config = dict(
    model='image VAE',
    dataset='Sentinel-2 satellite tiles (TerraMesh)',
    train_examples=72500,
    image_size=48,
    crop_scale_min=1,
    horizontal_flip=True,
    bottleneck='kl',
    downsampling_factor=8,
    encoder_arch='vit',
    encoder_norm='rmsnorm',
    encoder_norm_position='pre',
    encoder_activation='gelu',
    encoder_mlp_ratio=3,
    encoder_head_dim=48,
    encoder_fused_qkv=True,
    encoder_bias='all',
    encoder_qk_norm=True,
    encoder_parallel_block=False,
    encoder_inner_norm=False,
    encoder_drop_path=0.15,
    encoder_patch_size=[8, 8],
    encoder_conv_stem=False,
    encoder_layers=16,
    encoder_width=256,
    encoder_positions='conv',
    loss='mse',
    latent_channels=32,
    decoder_norm='batchnorm',
    decoder_activation='relu',
    decoder_widths=[32, 64, 64, 64],
    decoder_blocks_per_level=3,
    decoder_block='basic',
    decoder_attention=False,
    decoder_upsampling='nearest_conv',
    kl_weight=0.1,
    init='lecun_normal',
    residual_init='none',
    optimizer='normuon',
    muon_scale='match_rms_adamw',
    learning_rate=0.0054,
    momentum=0.9,
    nesterov=False,
    orthogonalizer='newton_schulz_5',
    adamw_lr_other_params=0.0027,
    max_grad_norm=5.0,
    l1_shrink=0.01,
    max_steps=9900,
    batch_size=128,
    epochs=17.5,
    lr_schedule='cosine',
    final_lr_fraction=0.01,
    warmup_steps=490,
    weight_decay=0.1,
    adamw_weight_decay_other_params=0,
)
Rows from block 2 of the decoder, named by matrix and row number. Rows with one number belong to one channel. Each number is 128 + 24 x the weight over the matrix's rms, rounded and kept within 0 to 255. All counts start at 0. Numbers have three digits each.
# convs0: first 3x3 conv (decoder.decb.0.0.convs.0.weight, 64x64x3x3), inputs 39-51, a 3x3 kernel for each
# convs1: second 3x3 conv (decoder.decb.0.0.convs.1.weight, 64x64x3x3, transposed), outputs 39-51, a 3x3 kernel for each
convs0.5:123134127139128136104121118141188131108110116153137134128129129143135130139129125130093183125118128100127124133131137113110121169152140148127153128127128143135128142163157098104112133142146137129142123098128132131131130127128136135132128127123135146129129128113143155138146152128127127126128128128158220130116091111120073126125188126055081084157128154
convs1.5:180078177138129128081157102137130150138145130120130120099100103175158136127112127128072151113132127131162126105128148125117122130129136171114134109127134127136128130203140122102121129128123146165131125128128129102111116115117158145138123130130158117126120093081149147135132147155123098124142130129178255141115096073136032083147184184127148136248219202
convs0.6:112101079127237072102110106121117096138184136128124101141179165090098092128165156000047096159172211026097082123117107054117106173119132132131133149128137131128130115100113187178174127115120121102091129126128128128126150140166129099110146135146127118132149137179137128130128128128128128128128127128121120116132142169148048154129127077119094136123092145
convs1.6:092131071088147000052135000138128128150124127140137125128126126127127134124127124124136121094127099111165128158125141128105138138128156128128112129128127128117128121124109127128124128128120127133126137136127137144128128130128132128128128124129127121119118129131128127128128130129128151136128130128150171131060087083126123136132128102173134126127133131
convs0.7:127097057113225226102111088131129141121108123136147145112123103123186147113102077109117122151161140116108130130129143124128124113141142122119128128129114117114126123141125103124130130158153128081107132057093134019084123128128124138134088093121129131130119124188123118121128128128133136127128131128137129135092090097147255138155121153099117099131175118
convs1.7:105127145101109162113107151133127126140136128126124129116127127121129128128112126128130133141130081127108134112128165129136159128122123128135124162137128126119128092128144110128128128132119175241148125113148156179126128137127140143128128128127120117132087118126122127127140131128149166135128121115129131130126128128189255137137162153105119128132089124
convs0.8:111073068131125158101112120115127126109118130107145127116116109115128111108117122094125109077102124063081122163151124132141151113161124128130119110129125105124119125123111127128089128161086115147101126204124127177130122114106138144115127125127128127126129130128123122124186160146128095084117100095132098133109080115108195111230221246046071080135158129
convs1.8:149128131181139135131130145142139128143155129105103087124127125119152136128130127116148172126128137144142186086050099104089102105097084135132143119128135119127130111149134130106128126141122128140125128127127131113107114125128141131138113106121115121118115129130101111117116129119145153128105092089144214181109083133133220150171165134136124126108109118
convs0.9:107155066101129044123133100115108126166105139149128136133159135133137140128123142039168031042210033091142068143124134166108135192100143124119113130176127111178127120128121132131128132134129116130127126133132126130133128129126130137127128126126127128128139128128129108130137128132123096128123098121115116124173095147135120146136138141181076167179071126
convs1.9:066144027046255000087177034118128091119131123129143130128128128163129167142128125099108081071078128105133121148140102117089059140112120062104099058196035127179121130140132131171128128141106128110127123168159126135116129141137145128147134128133137119134157126145165121127128135137136144156091122129132077138148074104133180111159152064145151071109129131
convs0.10:103099037135155100125150090109103122129130123139117097139126130141129129137127135050107108099145090050144119200129133110211255106171145134130121128126107135129130122120105131126098130125125138122127137126131136135137125129124128130127113138136123129142124127128128129121167167218127089165122103158120138119146155136118129117142174174123134165094111098
convs1.10:128123135141116133146126129127117128128127133129127139128128126131127126128128128092138130084148113106166121000020084000042128034058000129136133124128135127126128132132123128128127128128127126122132129121129126136149127124128129130129127128127109128129101123120120130132160129127135098132128129135162130124126117129142121143234190148126113099157130128
convs0.11:175180170104128137194166173122127132119134128126125128103111125128130128127131125183154147127116122145166159084110127131166130128103110128127128121124129126129113121123128109125127127128120130158132131176129114143123129128160126120127127129140124122114121123128125099113126128128128113118124128130124106125160255119114081129164149147126209116154131129
convs1.11:098089115069123111074111110128130129135141124141137128119107122128157146120113107137154129121113125127129115116125133132135128124120136128129128113128133128135128128128128128121123129128128120133141128060092129154139131124122111128128126126129128144142141101128106130128130131126128139143129129144138145158122074015122128132127149140102129141123095133
convs0.12:074139215107109045168116135122089128151173134128107128132165141102098102153176177123155141112124074128129186147134121075074127163178132124134137130151155125128129126135138150130162125114120133133148094126127147182152127176175113084085144177176131132137149170147128139137128134105128128121128128129080108069096122235067106055077126074126090214118136101
convs1.12:168148081127171190116125196128124129132148139143116119127180139121073110132191144112087134113119118128110108109121138137133181125146155127128140118117114164152142094100120130203133088064085115111101127179151109063099136115128083096085143143159058034070130132129064088082124127120124133125130119126000000126058164244039017111145162116140184148128194161
convs0.13:126211097085255073129196128144116143147114134175110157127128136123129128127128105103152096060113039085109102118091154103115132109096174115129118116130124112130098126130126130125124137133123139131120129128129128128128115129120118126126128130127129128125119119122122115130128127121129148123130140128168092153131102101135116128128125133129097123126078117
convs1.13:128105131058094078128066130113124133111145143106125127128129116128118130129117106117229116103255126088190132129096147108101160122100161138128116129124116112128107141130119123128124131128129117128128125120153126130119135123130125129131109127132127127172126124136109125131130129138133150141131138128143167128148195135140156137155214183140128152210124130
convs0.14:072180160062166171124121083125129128127127128127095134126127132125125137126112123172128137193049097142136161117148114135199119195171111127126127133127128128120121131128135126124149129112124125105128128128129117123128119128110124132119104117128128117126115120128093107128111128128077100128099101119127128132148128132189128131163114155255128126227128129
convs1.14:116106131122067148124104141119128128128126128127118100127128124128129128127135128112142123128202075127166099126120127130115125129117127127114128126129128131115127129116125129120114128132129128118114128124116130130136128116124132129123126124124121136139124137118119125128125119128128119128136124091131130125127143086130143132120117091094105106142132126
convs0.15:042128087128079093062154091132129143132103084132140125126112098174145134127158131082126097148114144074111124136145131140125165122123153126114114128133133135140145129115128128126111128160140126127107126137128127130126109118083153218211153127124125127121128129130135138166125130129124128123109104103119147135134131122126246129110128141072114127128145133
convs1.15:137132199184133198173129186190143129128145136128131135128103101170173121127125128154133133143129095129119141124123124126138135117127128139131133126123127128126128151136131114105093130152136116133123128101125128129131061037090123121146067061116130134170128117125146135147138128132125127129130137128129124115056028117169210136131130094127127101088150136
convs0.16:124158131149182150121117104131135130157142134147128131122130130126127128127127128154121130173174146120147165131111078127209152097131134127128115128135131127129128118094114124127123128125122129130128159188168127128126126129128125130128128130121129127126130134131128128124132141090171231127127144124127132110132199129136122124130128139114227137121187118
convs1.16:117125116123126099116121105117130133124117131133118122128128130128120119128134123128127145081101169108128132114115101048126131093128120114128125128133123128127123128127115127146128128124130119127128128128141123112117130127123128128121128128129106128122134133129138140129108146131162255140127128128105139128128127129128120118128140133112079128129122127
convs0.17:141027151040114005189117133131156131136134136208136129102101099156149128133129119121062128097177041119156129109096104127138081131130088128127121133139129142152115129132127130127128183179135119122130134128131128124131127112131144216128130119130135139128128154127152158118096121110118128123120128115170124122117137150174121088026055123181143150192122129
convs1.17:130145117130255115129195129135140120130128128130128111128096093154191160128128120125119138104079128122132096131136129161148159133177146127182118128156117120133111158156161125103130132136127127129129128125127128128129128115129142173126127127128133179146112125099138159132129129127128143127128128130222208129117112109138255157124087007123077116092132196
convs0.18:129120096130125124134168118128127129127126128127128129119105101128128128128128128161129133132107112145126139128141099129149076157146107127126129120101122125127128100121132104117131127125130102119128125123119127126116119122125126125129128098126134129141130121123132128128150143149152139141141131133112096118102082112119107126074126127128127166075089104
convs1.18:127096130126105128133114129134149119128132118133134110128121126130128128130125127122113116130129126098074123160120147130118127128102123128129128128128113129130128130137127127127116127138128130138143129145137115123128124128128118121125118124128126122112126118126128117131127127128104110123124126127148139107148152133121129130143163128133117124129126127
convs0.19:189097144116115106088179138129107127132166151099115088148157159117119116142181128168129171082104164177141025121168116130178105117003188135136128151134136128121132133128137128147131128136124129137130137131135141133148166159146111118123147134132135144134133136131128129127084102128127128128127127128102128124145130162107090079125110095181235119054051126
convs1.19:083075170145130139181200099088127127127136137125133128139136131063059093152176134203027000123123142104157138140178198145098129139128104122125120150128141132128122072080065170136135078078084114127082152137146121128114122132131071021087169172142128077085177143151114088078129092128128101095154141126097041052170240174089092109150140186132054035129123115
convs0.20:130141156073138150082000085126126120127122126121122127131128124126131132125113123063037128113131067130134106107240162153121126231000123111131132125123131110120127107124129118131132111119127127132140128134137132133159130120127115123117131125123126124125128107124136096116103097125134124121214124096130128129137127119129133153149121067080130171075077115
convs1.20:133159126128177125141137128127138148128120129128128126137128139134128150143138131136128146150168140124194173034122000061126055000000007126124105128127120126121114125129135110128128120136129135131114129127138131108132115128131126127126122133128134128141138121128122128120108148112141137116133132104080135139131126123127128128138168215137159217107113109
convs0.21:054123153128116126147153098119124106196183131090121109136187148098119120161206153081116105090117115166127127128143124129126119099107118135138133129176128136124124143135128153186133146132124154143128134144107124130130135180150115128123126127128126129125148170124130136126064080071083088077122125112120125115251159097077082091116108117126237116094087090
convs1.21:162181151129147171123165181129130128139131125136126107131130128065031053135152127089124123128129137141141121140133137132144134134134125127128132139154129128137132117112116128151157126113109112099128128127117123116128126160128128094129135161157125101119143155162127128126131132127128128126140123126127082026235131061128074057141126135123074124141106095
convs0.22:156144138130144128101128095131141129132134128141133133141134138117125127127125126065161127076129099053129130255188215049066094173240226128124128126127125126127098119128128133132130128125142132144174125129130127120119128129128128130129128133134128137128128135131128147141078042049091092100141193216138124119148070136136124115139076148119052131113109116
convs1.22:102130127119147143124149130128122130129128128119108101121122130120123127144160148138132118108126123111128128083012000119127113024045000123128130114124124130129128127117119128134130129129127128124127147133148102107127119125127129128129126128137123120109120121145123116130085105127145165128096130126137124128154196110131124125105144164174144188182126131
convs0.23:129066127128100120107103155154125124153127120130100107142145134128128122136130121146213138173233130096145129115123018127148065111158059143136120142148121129136126127139119149159123129126117136131126130131129127127125132142127128122117132130125129129126133128128126126129128124125128119127128125123115124105139155131129128102132113064158125108126141115
convs1.23:125152149125215145126255174148133112145135125128119135123132129128128128133143125129021152129000090088000101165149191178139127149129157135155125149151114143134104117124127132144133129134129129134145123126130129127142129129127130128122134166123129134128128140141140140161127140157155145155125123128109087129128130134109097097143120122180192128121134155
convs0.24:134157124125135124127133131117131128107152130112156128095130129092127126111127126143170123156223134110128129105182128120255187143166119110109106109127127113128126093127107102127112087117105129128123128115102129119126115128122108125118104128123122128128116128128088127128093087095129122104128128128115122133121117131129128134100134120129181091089117120
convs1.24:151141141147140128127141124128112128122127150128136150110138123109139114104129124128127125121129173128096135115043118112044145120098129123115117125105126126120127131136109130147121124136123131131137137132149140136133128148120127150126123130119085128113101156108128145110111119128126125126124092125134088092128094116130095126171171140171145150135124182
convs0.25:162107147128129139117128149119135131120175136118131132126126157132135136130123143142094118197094146111103140123104121105143124095084096126128145160126212127127143128122126134141187127128128128129135141132135128132137129129150126128134128131129125123131125136154126117127120120120118103127119104124117124129057136092112136122117130131102129110118107109
convs1.25:121128130178099255153128170129123128131102147127111135120128129112113113128169111095129112138119098137123113139203139082154139128129134125123130145113138143115130129130135132137131131134132133130118135126124130115128145128146121126128129155127152123126190129128143128126128124131128128130128128134090128129124220140129152130161111158092126148127106128
convs0.26:144127129123167181127106094135127112128130129129128128116124114127132131128135128143134129146123120118138136123154137124108096135128131111125121124120113133132128112126127132171127107122127125121140119063119129115129131119127127127125126109112113102123123125128124120127128128145144163164148149135123128135135092111130203138122127126174131134116129126
convs1.26:129127122099117125133128126106116123145155129123125130133129127125128129132123136087115128159168092112131127135155130132126138137128121128125135125123127128128127128128127133123129128130127116088129127128106138141139125128127132128128128126104131124143106130103128113122132142145135128133130128128128120118118125113092097110123129133136119082128050103
convs0.27:255135126214146104134147117124136125125138133124128125125120121128127126130129126000106095000053118071070082249131131255156092128132139147126121147118121136129127129127127130103124131110129125131123129132128139128128129119118129127127133127124136120125129122125134129128128125078128127104132128127105165114124137128115123116127139097126116050150131098
convs1.27:146083169179078148128076132148130127116128122118123127134127130128128128128103124207133110189140151195133169111062068120118000122065023139129119149114132133128127134142127145125127132131124142126121184128129138129128128131132128126132129125131128132130129106135117131138117128129100124128129145128128128120125121092114111091091132120140234147175173126
convs0.28:182051148141160129121109128121139127093176137130131134124155180130129136128135147177055163118113121104122122102104165114137113140145137126128142148119202141125152124145140106135146123133111128124131127126128131135128109135145126128112117125146128150133117182127126126129140108124146128130150141139122123127084160088100117086120133073100146121114135118
convs1.28:129128146123111128112132104129128130128136128130126128132128126129111128138128158129120149124114138102124122118130128097125137108128126132065137129047143137104127142117129159168132130112133147086140131135129153102131131139137113143122134191134125120139126163140128127129129127126127128126135137128134128118202208169126093118128087129148070133135130132
convs0.29:000119125000107054110126132127128127116128128131133136114129128124130128125127118167105156217086151062135119114110124073111103077114143113127131122127131113126128131113127140120128134119121122120116125131128096128132124127128124124125115124128127118129128120129127126129128130093143131095129131095148097124120149125134106135127118178129000151143078154
convs1.29:205128180255113249175127197117126130119128141128143128125123128128128124131126121132056215129048154120061167059098124081140146080129127117128121140099131132124132102128125096142124097130122120124128102119130114121125117128141125119128120114128091130130102136131103128118128134129128134124128128120146190135130158133149148131128148145118181153129142148
convs0.30:127123105135160127120155126147174129123099111130147141128122130137130155125123136130117130127127145092127104175126172078114098129137114152138143123127127127145132150152129127122121139157140128127127120127127130139130125123138132151135123127129151202160119126088135146135214255190126117109032036059122192130079081072162124139168194139079054071126154132
convs1.30:162085161131101125093125119105113144087074104148163128104111117147174161099076091147126153124143153096124105118113129126139108114095073137136128141139133127130127133175129101076107125151132144140136120101091164172143102108121139165153104110110159209162121099126086110126129129129114128129128131128148255099115034103179159186107128151139142143190250153
convs0.31:092073117101127109113121121128128141128095102146107127104103122130127125128121128088106125079147112162135128052024129205255224126127099124124116112109116137128119138132127129128110135129099121126126121124127125129127141127129123120119125121125122125135127136128133148129128135135119137140086128142136126137142106120148099141039074112145032071183190221
convs1.31:096135127081131124112133106128148124123111125121123119146134127114140170116125128160156151135163154129171139116058055066000000094127097100112124117128128122139126131140140130129132129130129123120122125123128127128128128128123116130134118121127120152149128129128129119119116144128128129121129127128107127123118116134137126127061091104156143125191164174
convs0.32:144120118123127109114120144130098138152110135126127129128129122124131129128126132048011127125023192134055122156125127114029000122112119099149116100147119106153130126129099129133137129132132124148128123180149133167143128147121127133135130143140127129128156137130133140133177138132149130112142128097133087116125123140087110086122090127083086129121124122
convs1.32:128055130148031168153002142127128128128131125119122128131128117130135109126128122126127171139119137160130202119099145132127124129119142117116129123128132126121127091162124127138101129131110126128130128134129125112128112116124123125127116126128128128099144128097141122120128130134130133115128124120147203180128132125139123123102129123106126121121150128
convs0.33:126197061120157120093132118116117121119132130093139128128116124126120106133128123057132111051124087116113087093159103143141125118063178127119122138125106132122117129123114128103106131128103128173129127126114128128119123120129123103128126107125121127114125128125093120123116114113140129127152148134108128105124125164112106121152129148133089128126087132
convs1.33:121109096102125099135109110127108128137121120136128131122128132116129118116136128118141126156180153131154153083122128142217185097085100128104095140127112128126119123124128125126132128129139132140132126129130121107128115128123127131127121129124095128129094129139128122120129134137121140131121127119119152126098122111116121125122128139147132132151197147
convs0.34:130129122084148155128126111127120128107103110116152130100115126128133149129130131122107113187145147152126127083071118114124128138137126113118124116125120136129122094141119085137123088150134112129119173202115147225125129121121134129129125128114125124125124122124127126123091128127125127127128127136156123108119083066151142121129130098127111101102095126
convs1.34:128126153128113166134104127132131128137146128128126145117128127132144128125122119144117128130100123122085127129127129128127135129138169132124125137127125130128128128174172120094121123128127126127095102096120125104105128127125147143127127128126131133116128104126144132127144155128129125128130128130170239153128085126167255145126143122126123128119132127
convs0.35:198132131121127129149129121127122123119145128127114118129133127124136127119130127107148113093153157067105127189213154102210127186129183128133122118132125126131123118132125112146139119128127106126126118126127126123123131125106128129128129138125128128114127130129128106131120142126093150141128158137136129126131147130122137140141150136134140142125104110
convs1.35:133128149147120133132126121139133131143124128128115128128128123128131126128149122089054127083051150058033134141096120154089150127013144119132142128129145128131134118121128130132134130127128126120128124128128127129136128124125126121126128128129128126124131152126129128125128146125132184116128128123128158144126169145121124143131131149126069142107053128
convs0.36:133125128126056159127123111126162114123140100109163121116122116118148142128129134149109127174087133151101109127107104102129170120135102145107144165104185146117154128133134128140128132138139143129128133139129128126123130128129169126180125127143132132129139122130132127127127127123126125094127124097105184124095145126106131117116165090092144116121130124
convs1.36:139090202148095199085122185127129139139102144128151148120112126138158130139124134180105139167101071201087121130133144119130146140162167126094139086078149124090129129131137122099140134129128127120129132128124145135135128119129140128130124124126131173141128128124133130122117105139128150131127128129127210136109102134174110146100120125118127139147160119
convs0.37:164078163165100159129110168126130115106187118103129097123150150128131130128131131166060138128101122124069149124142104121108152111112127135127140118060111143116121134130149137125154113125127121165149121132133126147140129129160127127130134124130127129129122128105131122109141138128128129127128128127124131097059186084118134110134125122094127125125104135
convs1.37:145112128095104168086077165128129120114116134128128134127124127106128128115128130128093116149124079128130102111131158105117157123120127128153127243163154144149129163102133178098150151078129101186125113148135121148128129128129145134139128132148138148127153187143143130135127127127133114128127128119126144097120157108181118145143128149140114134127130166
convs0.38:109115093070076128111128094126104128116089126152110122121128129128145129128106117131137128133159146130149127108064148114132130144130127123130126128118127127127122145139128103096115119111125123126114122128124124128127132128126138166119127100104132127124128124119129123126112122161099123144131124128130128132064113089139188180147126145102098111177113106
convs1.38:148148158132164167129155165124142142119117128131118146128125121120151126116109127096089034128075128123109101139176145117162135127197129131129135131135128131124122121161135128120125117128123128127127128129133110128126129119125134112122111111106126109110130117127115123116127129128128097123128128125085109114115097133127174125131132128128136121110127118
convs0.39:196104124230113140163098105120129129131134134111171138129129128130135128131128132161094133208075176236083158096113128125127082109110098126121130134125142129117129126128129128128135135128133125126152129130131133129128134120127133128152134128148123125134124126132110129130128124128129127157131129134090214103131091123100082104119189136129070128118081119
convs1.39:153087147198009205158063143105151129130109128124128126129126127142128128124108125125089098055116094127056134165096150151120139141131161180108145134104133141094148140126128128122125122113127143124120118129127120125129106125126140129139130123125158125127145096127136132120131132132130133130128121113218255184204127151152062132133176177108152182044138127
convs0.40:150109128116122132124126115122108143133108131126115152145116128135107154126124133133116066097065127132153127089077054122042095124066116151132130149129126128127130129119147152126131128124135126131126120127150107121134155122128124127129132126126145127132146128107128127130174141118168126100138124067104126161146123120103102192129133195136100128130129179
convs1.40:123134105133125116130111118107129113119130124153131109140123126129128138139125124115122127184128124139121107120112152157105133166129161127140124137134121129150122130128135152126091127133118129128143130127144124126137137121121130128119149125125134120110198129071141121125141128125132127119132112123039134223100128087032129178122130118063127117087111135
convs0.41:128110133135179165115097125147184138121058115159210180118122120118156208124128130061125142110141160073083129113090106116127132119090080131130148124126118128154134128129144127049122136042110125118110121128121129127127128124127146192154128111125160194157127127132164228135133128128124109118120120121169126143071091073179195137145143141109127121185132133
convs1.41:113127129100118128116121134133128122127058128128128130098129127125171169118128128128127144129128127115127142141136146140152175128135145140150129130110128132133134181255127128128128123129136124141131148125128126126116129110127130117133115090128121126120109040078144143143138138155132130128129135120099063083123094128161188111130132126128113136125074123
convs0.42:109121124202130100086119106131134117096105100113123126125117115128136138111105117131089089160147186108121088127127153119119136128184108132127137128110102131133131129134128111119099123129124128118127128152181131128129126122123138145114107106108118128129125125082126133127137132128129106123135128129138181189069084114135196133223140144091091072131200233
convs1.42:193125133168106070151120125130128130132126127127111111104113115111126129127110120144132157109119133144128126134079126136138128133125133127122122083115113128128125128123131126123127124125128071102131064080091103107133118102105146114118121114104126098121109098093129123128123126128144131139115139130117120103125107129021126128044103124162153144233255131
convs0.43:128166153131090144126153081125130111128132125126126126152163128125133127126127138145166147125094127102130107152190164111115143160200118121128147127165136128133122124153134126227134126133130130124132130125124135124127129109127128097128128114124130128128143128132128122128128087085128076104127127128120105096173158181086115112058169105128150145103105106
convs1.43:154138122129100123127173128127124138128128128093113122128128112120126128147113127124125146125125121128147118119127128116117123107092079135129132114116126126117127118088115141121092128119124127088128128126118128128129127127124126108126123175129128123124123131133128128121129127133138128117117101153107128124176126132129129101129118128164150149136124125
convs0.44:121150102049113061140119128128120125186078145130096132129106129132094127128128121099093098061110058104122111130109120113133132161135158109129106074075096110139093129128120144134142129135136128127127129127123117125099126183129124157115140160128128128125129140126130128128156127150127123132128128132155127139172119165149108144144127126140123129112099145
convs1.44:128126128101147105122087126131147128145103152137117128134108133180128204147128135129147136133192128137164130140091114124128123124126112139128128127255128129170128153124135133110147144112161128131128128151129136130105122126094116128100099125054130162130149134132130133129129128130128122128123127127128128138095100114133126114138128173135122061129114064
convs0.45:139107142144162128120089128145128128100124125181149129108106125231255161045105128127136136139139120113098116117129129120127127121130122134132118128128128129174145129129137115157124130213181106126126129164146119136132117125130180255151108117122131123136124129124135133131129130132122128128124119128171144157060115123131109136183160131110091127125158118
convs1.45:128180150120126130142133147126110130132149127129128131086050107138121129080007043127135128127109123129111131126143133140126143136134129101114121130128147135139132116113126071040107129131131127128133104122123132134130097061096127128119084031070160176134123140128131130145128128131133133138128128123124128145111116128131118090096086119128109127130126104
convs0.46:128119087145133116134151152119128127093125123123127137127136128127128128122126124152141159122135116156145142124126140127119132120122122112128125118128121123122118132128110128128102124124125130255188126217127120128111111096123126128120113125119127106102125126115115124107128119104128128122110119109128122133123110123108093137121128139133148162144131127
convs1.46:078094123130120126208127128128118128125131145134129136128121122128128128140128129128127126145106112083074089130137134155125139114126128131129132123114145132133150128128127126125125127125115128135149128128128140153132128127124128128128136128124131116134132130127140116125127118128126121143136126129128128129166255128129123117116112127117103103137097130
convs0.47:179079123028092139086068127119126139174122168132122137147138125118130125127130127126000137191096099158048075186133110115088158151066172126152102113171124091143106114126128122150133121133130129126128131105108128122115129145115125130120128129118128128126118127128125126125129124129128127139122127129080119133131123094143136086082172085078175081113134094
convs1.47:190119163202055183193032199124127116128130120128130128137129130129128127126127128134095159156095128182105158115135129129181136128131130125128128124128128123107121115137128111128123127130128126127129126128128130125128128129135128134130128130129148128133129128135144131156128143158116136141128135128111129113104126107113128123124161133097136126119173128
convs0.48:133104135105084115152117115125122129126078125127115133128131127131131131129124112155120123120070098135118143137129161112129103163136120129127128125112102112119126127146128109112115125126127128120122128127119125127123128126116141150131128101097139133154127126132133152136142132159123110122124121128132083134093091099120138128102079078123043051156138124
convs1.48:099118119130139133123115121116128126113124127127127123129128127109128128107115108144122117161106128137101126152123125159108121176114126106128123129136128126131123128128123126098126119092131124117126126119128128128134128130117128128106126128108128159123094118110086095117113102127119108125121143138076103086133166128128135112116124092150112113239201143
convs0.49:085086058145105086122100074106116127154163141119107108138149145127087117140135135033058087176145151058081093131093055130154074136136139117114115133136156124111111106109116171148146126105072093098101118128117127131133135128138123091101135133133128131118128129130119116127160144128138132128130129128121128079131167166113150122112130097123153119122130093
convs1.49:170145134188133131124123127130128128128125128116115129129128122128157128126128119196140141163136120132164165133119116153127124150134113128132135152134128129128128147159128126129128128129129138128118135131125132128135125128128138142127129132131125140128149129127129133129132137135127093099131126124129128152000034050127136141101119075106109100128152148
convs0.50:134160120071101125099127199141129113122121088123129129126129128134136129128129128055158157078109120075109135158068128149107119150130112137130137120118133129117126131129131128125125128134128119116118101075092128113119132130128126125129122120123135132134131132132128128130086075092112114119139152138125151122124129121121139126084006115076085113120118128
convs1.50:069132075095153138087129091126127132127131145127129132130128113112126094102120118115128090119150140079124131183139096174157110143160129109119127128127128127127128126129128128103123128128128135129135137151149129131133128117121128125121128128125126126071126126110118128123125106125127108128146149140102124114116122091077087070119039064131126130117121132
convs0.51:139142088118160132086146134103128126128128125129130119123123126115128128113128136078189127089205128120152122100141129124106159099138128120128129093126132109122131121128121120126128114127130132132129131130129128127126116117128128124127116127128105125128117114128122125127127131128120132128127131132156137124109155155137130141135138131128129166146129124
convs1.51:088099143116109151119120137152118110133116149129126134125117136128125128110124124144108137112026197125027176127127144152133151151149139161133128138127140128116133124123134097132128128131128123122125128129151128140149128135137136128124129117127145128128141109106128141122139129137129147145128131136122124078062075163119095158128157141099118140070116126
convs0.52:101170147127141076117116189129124128099137130127103118154190159127106116101128153117173146115129130126123142123072138129150154117118123128129113122139206130128079123171128130167115129128104129133141125118174128116131138153150127124122150128129118176131120152130126145130128134126143128127129128124138084123080154135124031107121124138116080153124126103
convs1.52:085128126177128128128100127135129128128136125139144143127134131124108119131170127132124128124121126125100095128128139127120164126121135107127127146153145108049119126106128128163138128103128129128128101135162138079128133139137122128095140146142124127127130140169131120127128121126128148127128136128128090128128199168128076129131131152142155135122127130
convs0.53:109124122097124120098125125126124115135135128107100095132142128126127124095119125140216153153058045136129128144137133149136137119111085133134127116114121134142141132127128129124125112118116127123120124123126123156159129128107116126096112128119128126128128128128128128129086053108127071067133138131119123122138142124122163108170141152133158131115169134
convs1.53:136141131127128179128118148125125147106122131166134135135128131152155130127125117087105092182153078131118092121133130134147124143132118119119122126126112134129127132143152124126128119125116125124128142141132133130131119121127123118119128126127116113129126125124146123125129145125127089099169150164141129131136122124141167128075111102190222204057128116
convs0.54:081200218062157116130251066156128140129108115175126150112125119131131149118111116164141130060085000118184129129102183092132150177124088117140128102131125131161126131130129127130106162160135119111123127131128129138133125124120136153131115125116128128133128128128127127124132140128128128126126126142085104090123200115129131071101127121073106063120128119
convs1.54:126000075106036114103077115127132127126125122128137128125129131122119128126128126116141169127159197111123124118096078137174147115136134115128123126128109126128125112128114127142128128128106128130130122131128114121127126138134119127123126128130123131140125129129128116129123131132128129128109150138115072029124128119103090088134192175160178126130117107
convs0.55:155155105173219136118094090137119128134107128140109125127109120127128138119129139066080124059000115127148145082087142122000072103093153128128116121115101128128120145119127122115128111110129125131140121124133133123138128128122133127126127121123128124121128127124128129125151128102163116114147076106135102132115108126146129144134112126154118160126127169
convs1.55:123128117127137102120092128125127129127125126126123145105126128119128130126127114095086026098131014122130049174161151153145146177138186127128128134128145128127134126129132127123122123131128128126127127122128128127123121121120125122127128128122124117120116121127128120123144116108155110089128127124111128141134131127129137110096106062120124050105101111
convs0.56:146122085154103102088138121126134125133156107133129112130161112120130112134139109098126215132150130092155109097080107081121101104134065116128120124129114129129124127130119129178126124127127133127108125128110128149130138145119127128116147161127117129122128136118128137125125130163116128156093128160144132122131151109145125101130136074127140077102118128
convs1.56:089150127100144128120164114129101122129127128128120123129136128128110130128158133113087124062089127045076147178232134159227130149198135134138124126132108128129127124128121125162128121114128129128138128195132127136132135131128126124128124179123127142131129161130128128123118160128120156128112163121130103118136189153128109118126208138117173125126157118
convs0.57:111172082124128106128000175128128127153157120118126119150151114126125116127126112133113138129076094150128116116128147086133131203105139127129124122121092123120125125145124127144115111128129127182138127121123124109105124126110128133133124128125123128128127123127118105122121127128128128129128139128130108128114135047069059105127124139000076120139128113
convs1.57:137200128157211128198150154131122128128130144124128129132128128115113118144174139128131083132128125127126149128128116134125113112109089128126132130139129127130131123106131151150134097067129126127119129129112106086124133130131112097127140141129095120128143143124100105112128127119137129129134153146128127152182174164119033103137144128130135160130129126
convs0.58:058121079096124118109124105113108126143122131131108129130096127130115146128112133056168067090166086093180079188130129190120128166122139120152129116173127115132132127118126124122125119125120130131128133142133133131129128165128128127128128138121116113130122091130123125128127128139120123132122123141157127142130082148132096113171079111186101139171131144
convs1.58:106128117067179076114145127124164119111139092126157131130127131132128158128131141112137096099127104129092113123117073115130083129135100099126128050105098071096092128127147126111122122127129128124118128123126132128129127128125122133128109130099134128139130121131123128131127116128119121128128116128140163126113191179101148119130107084140119079195169140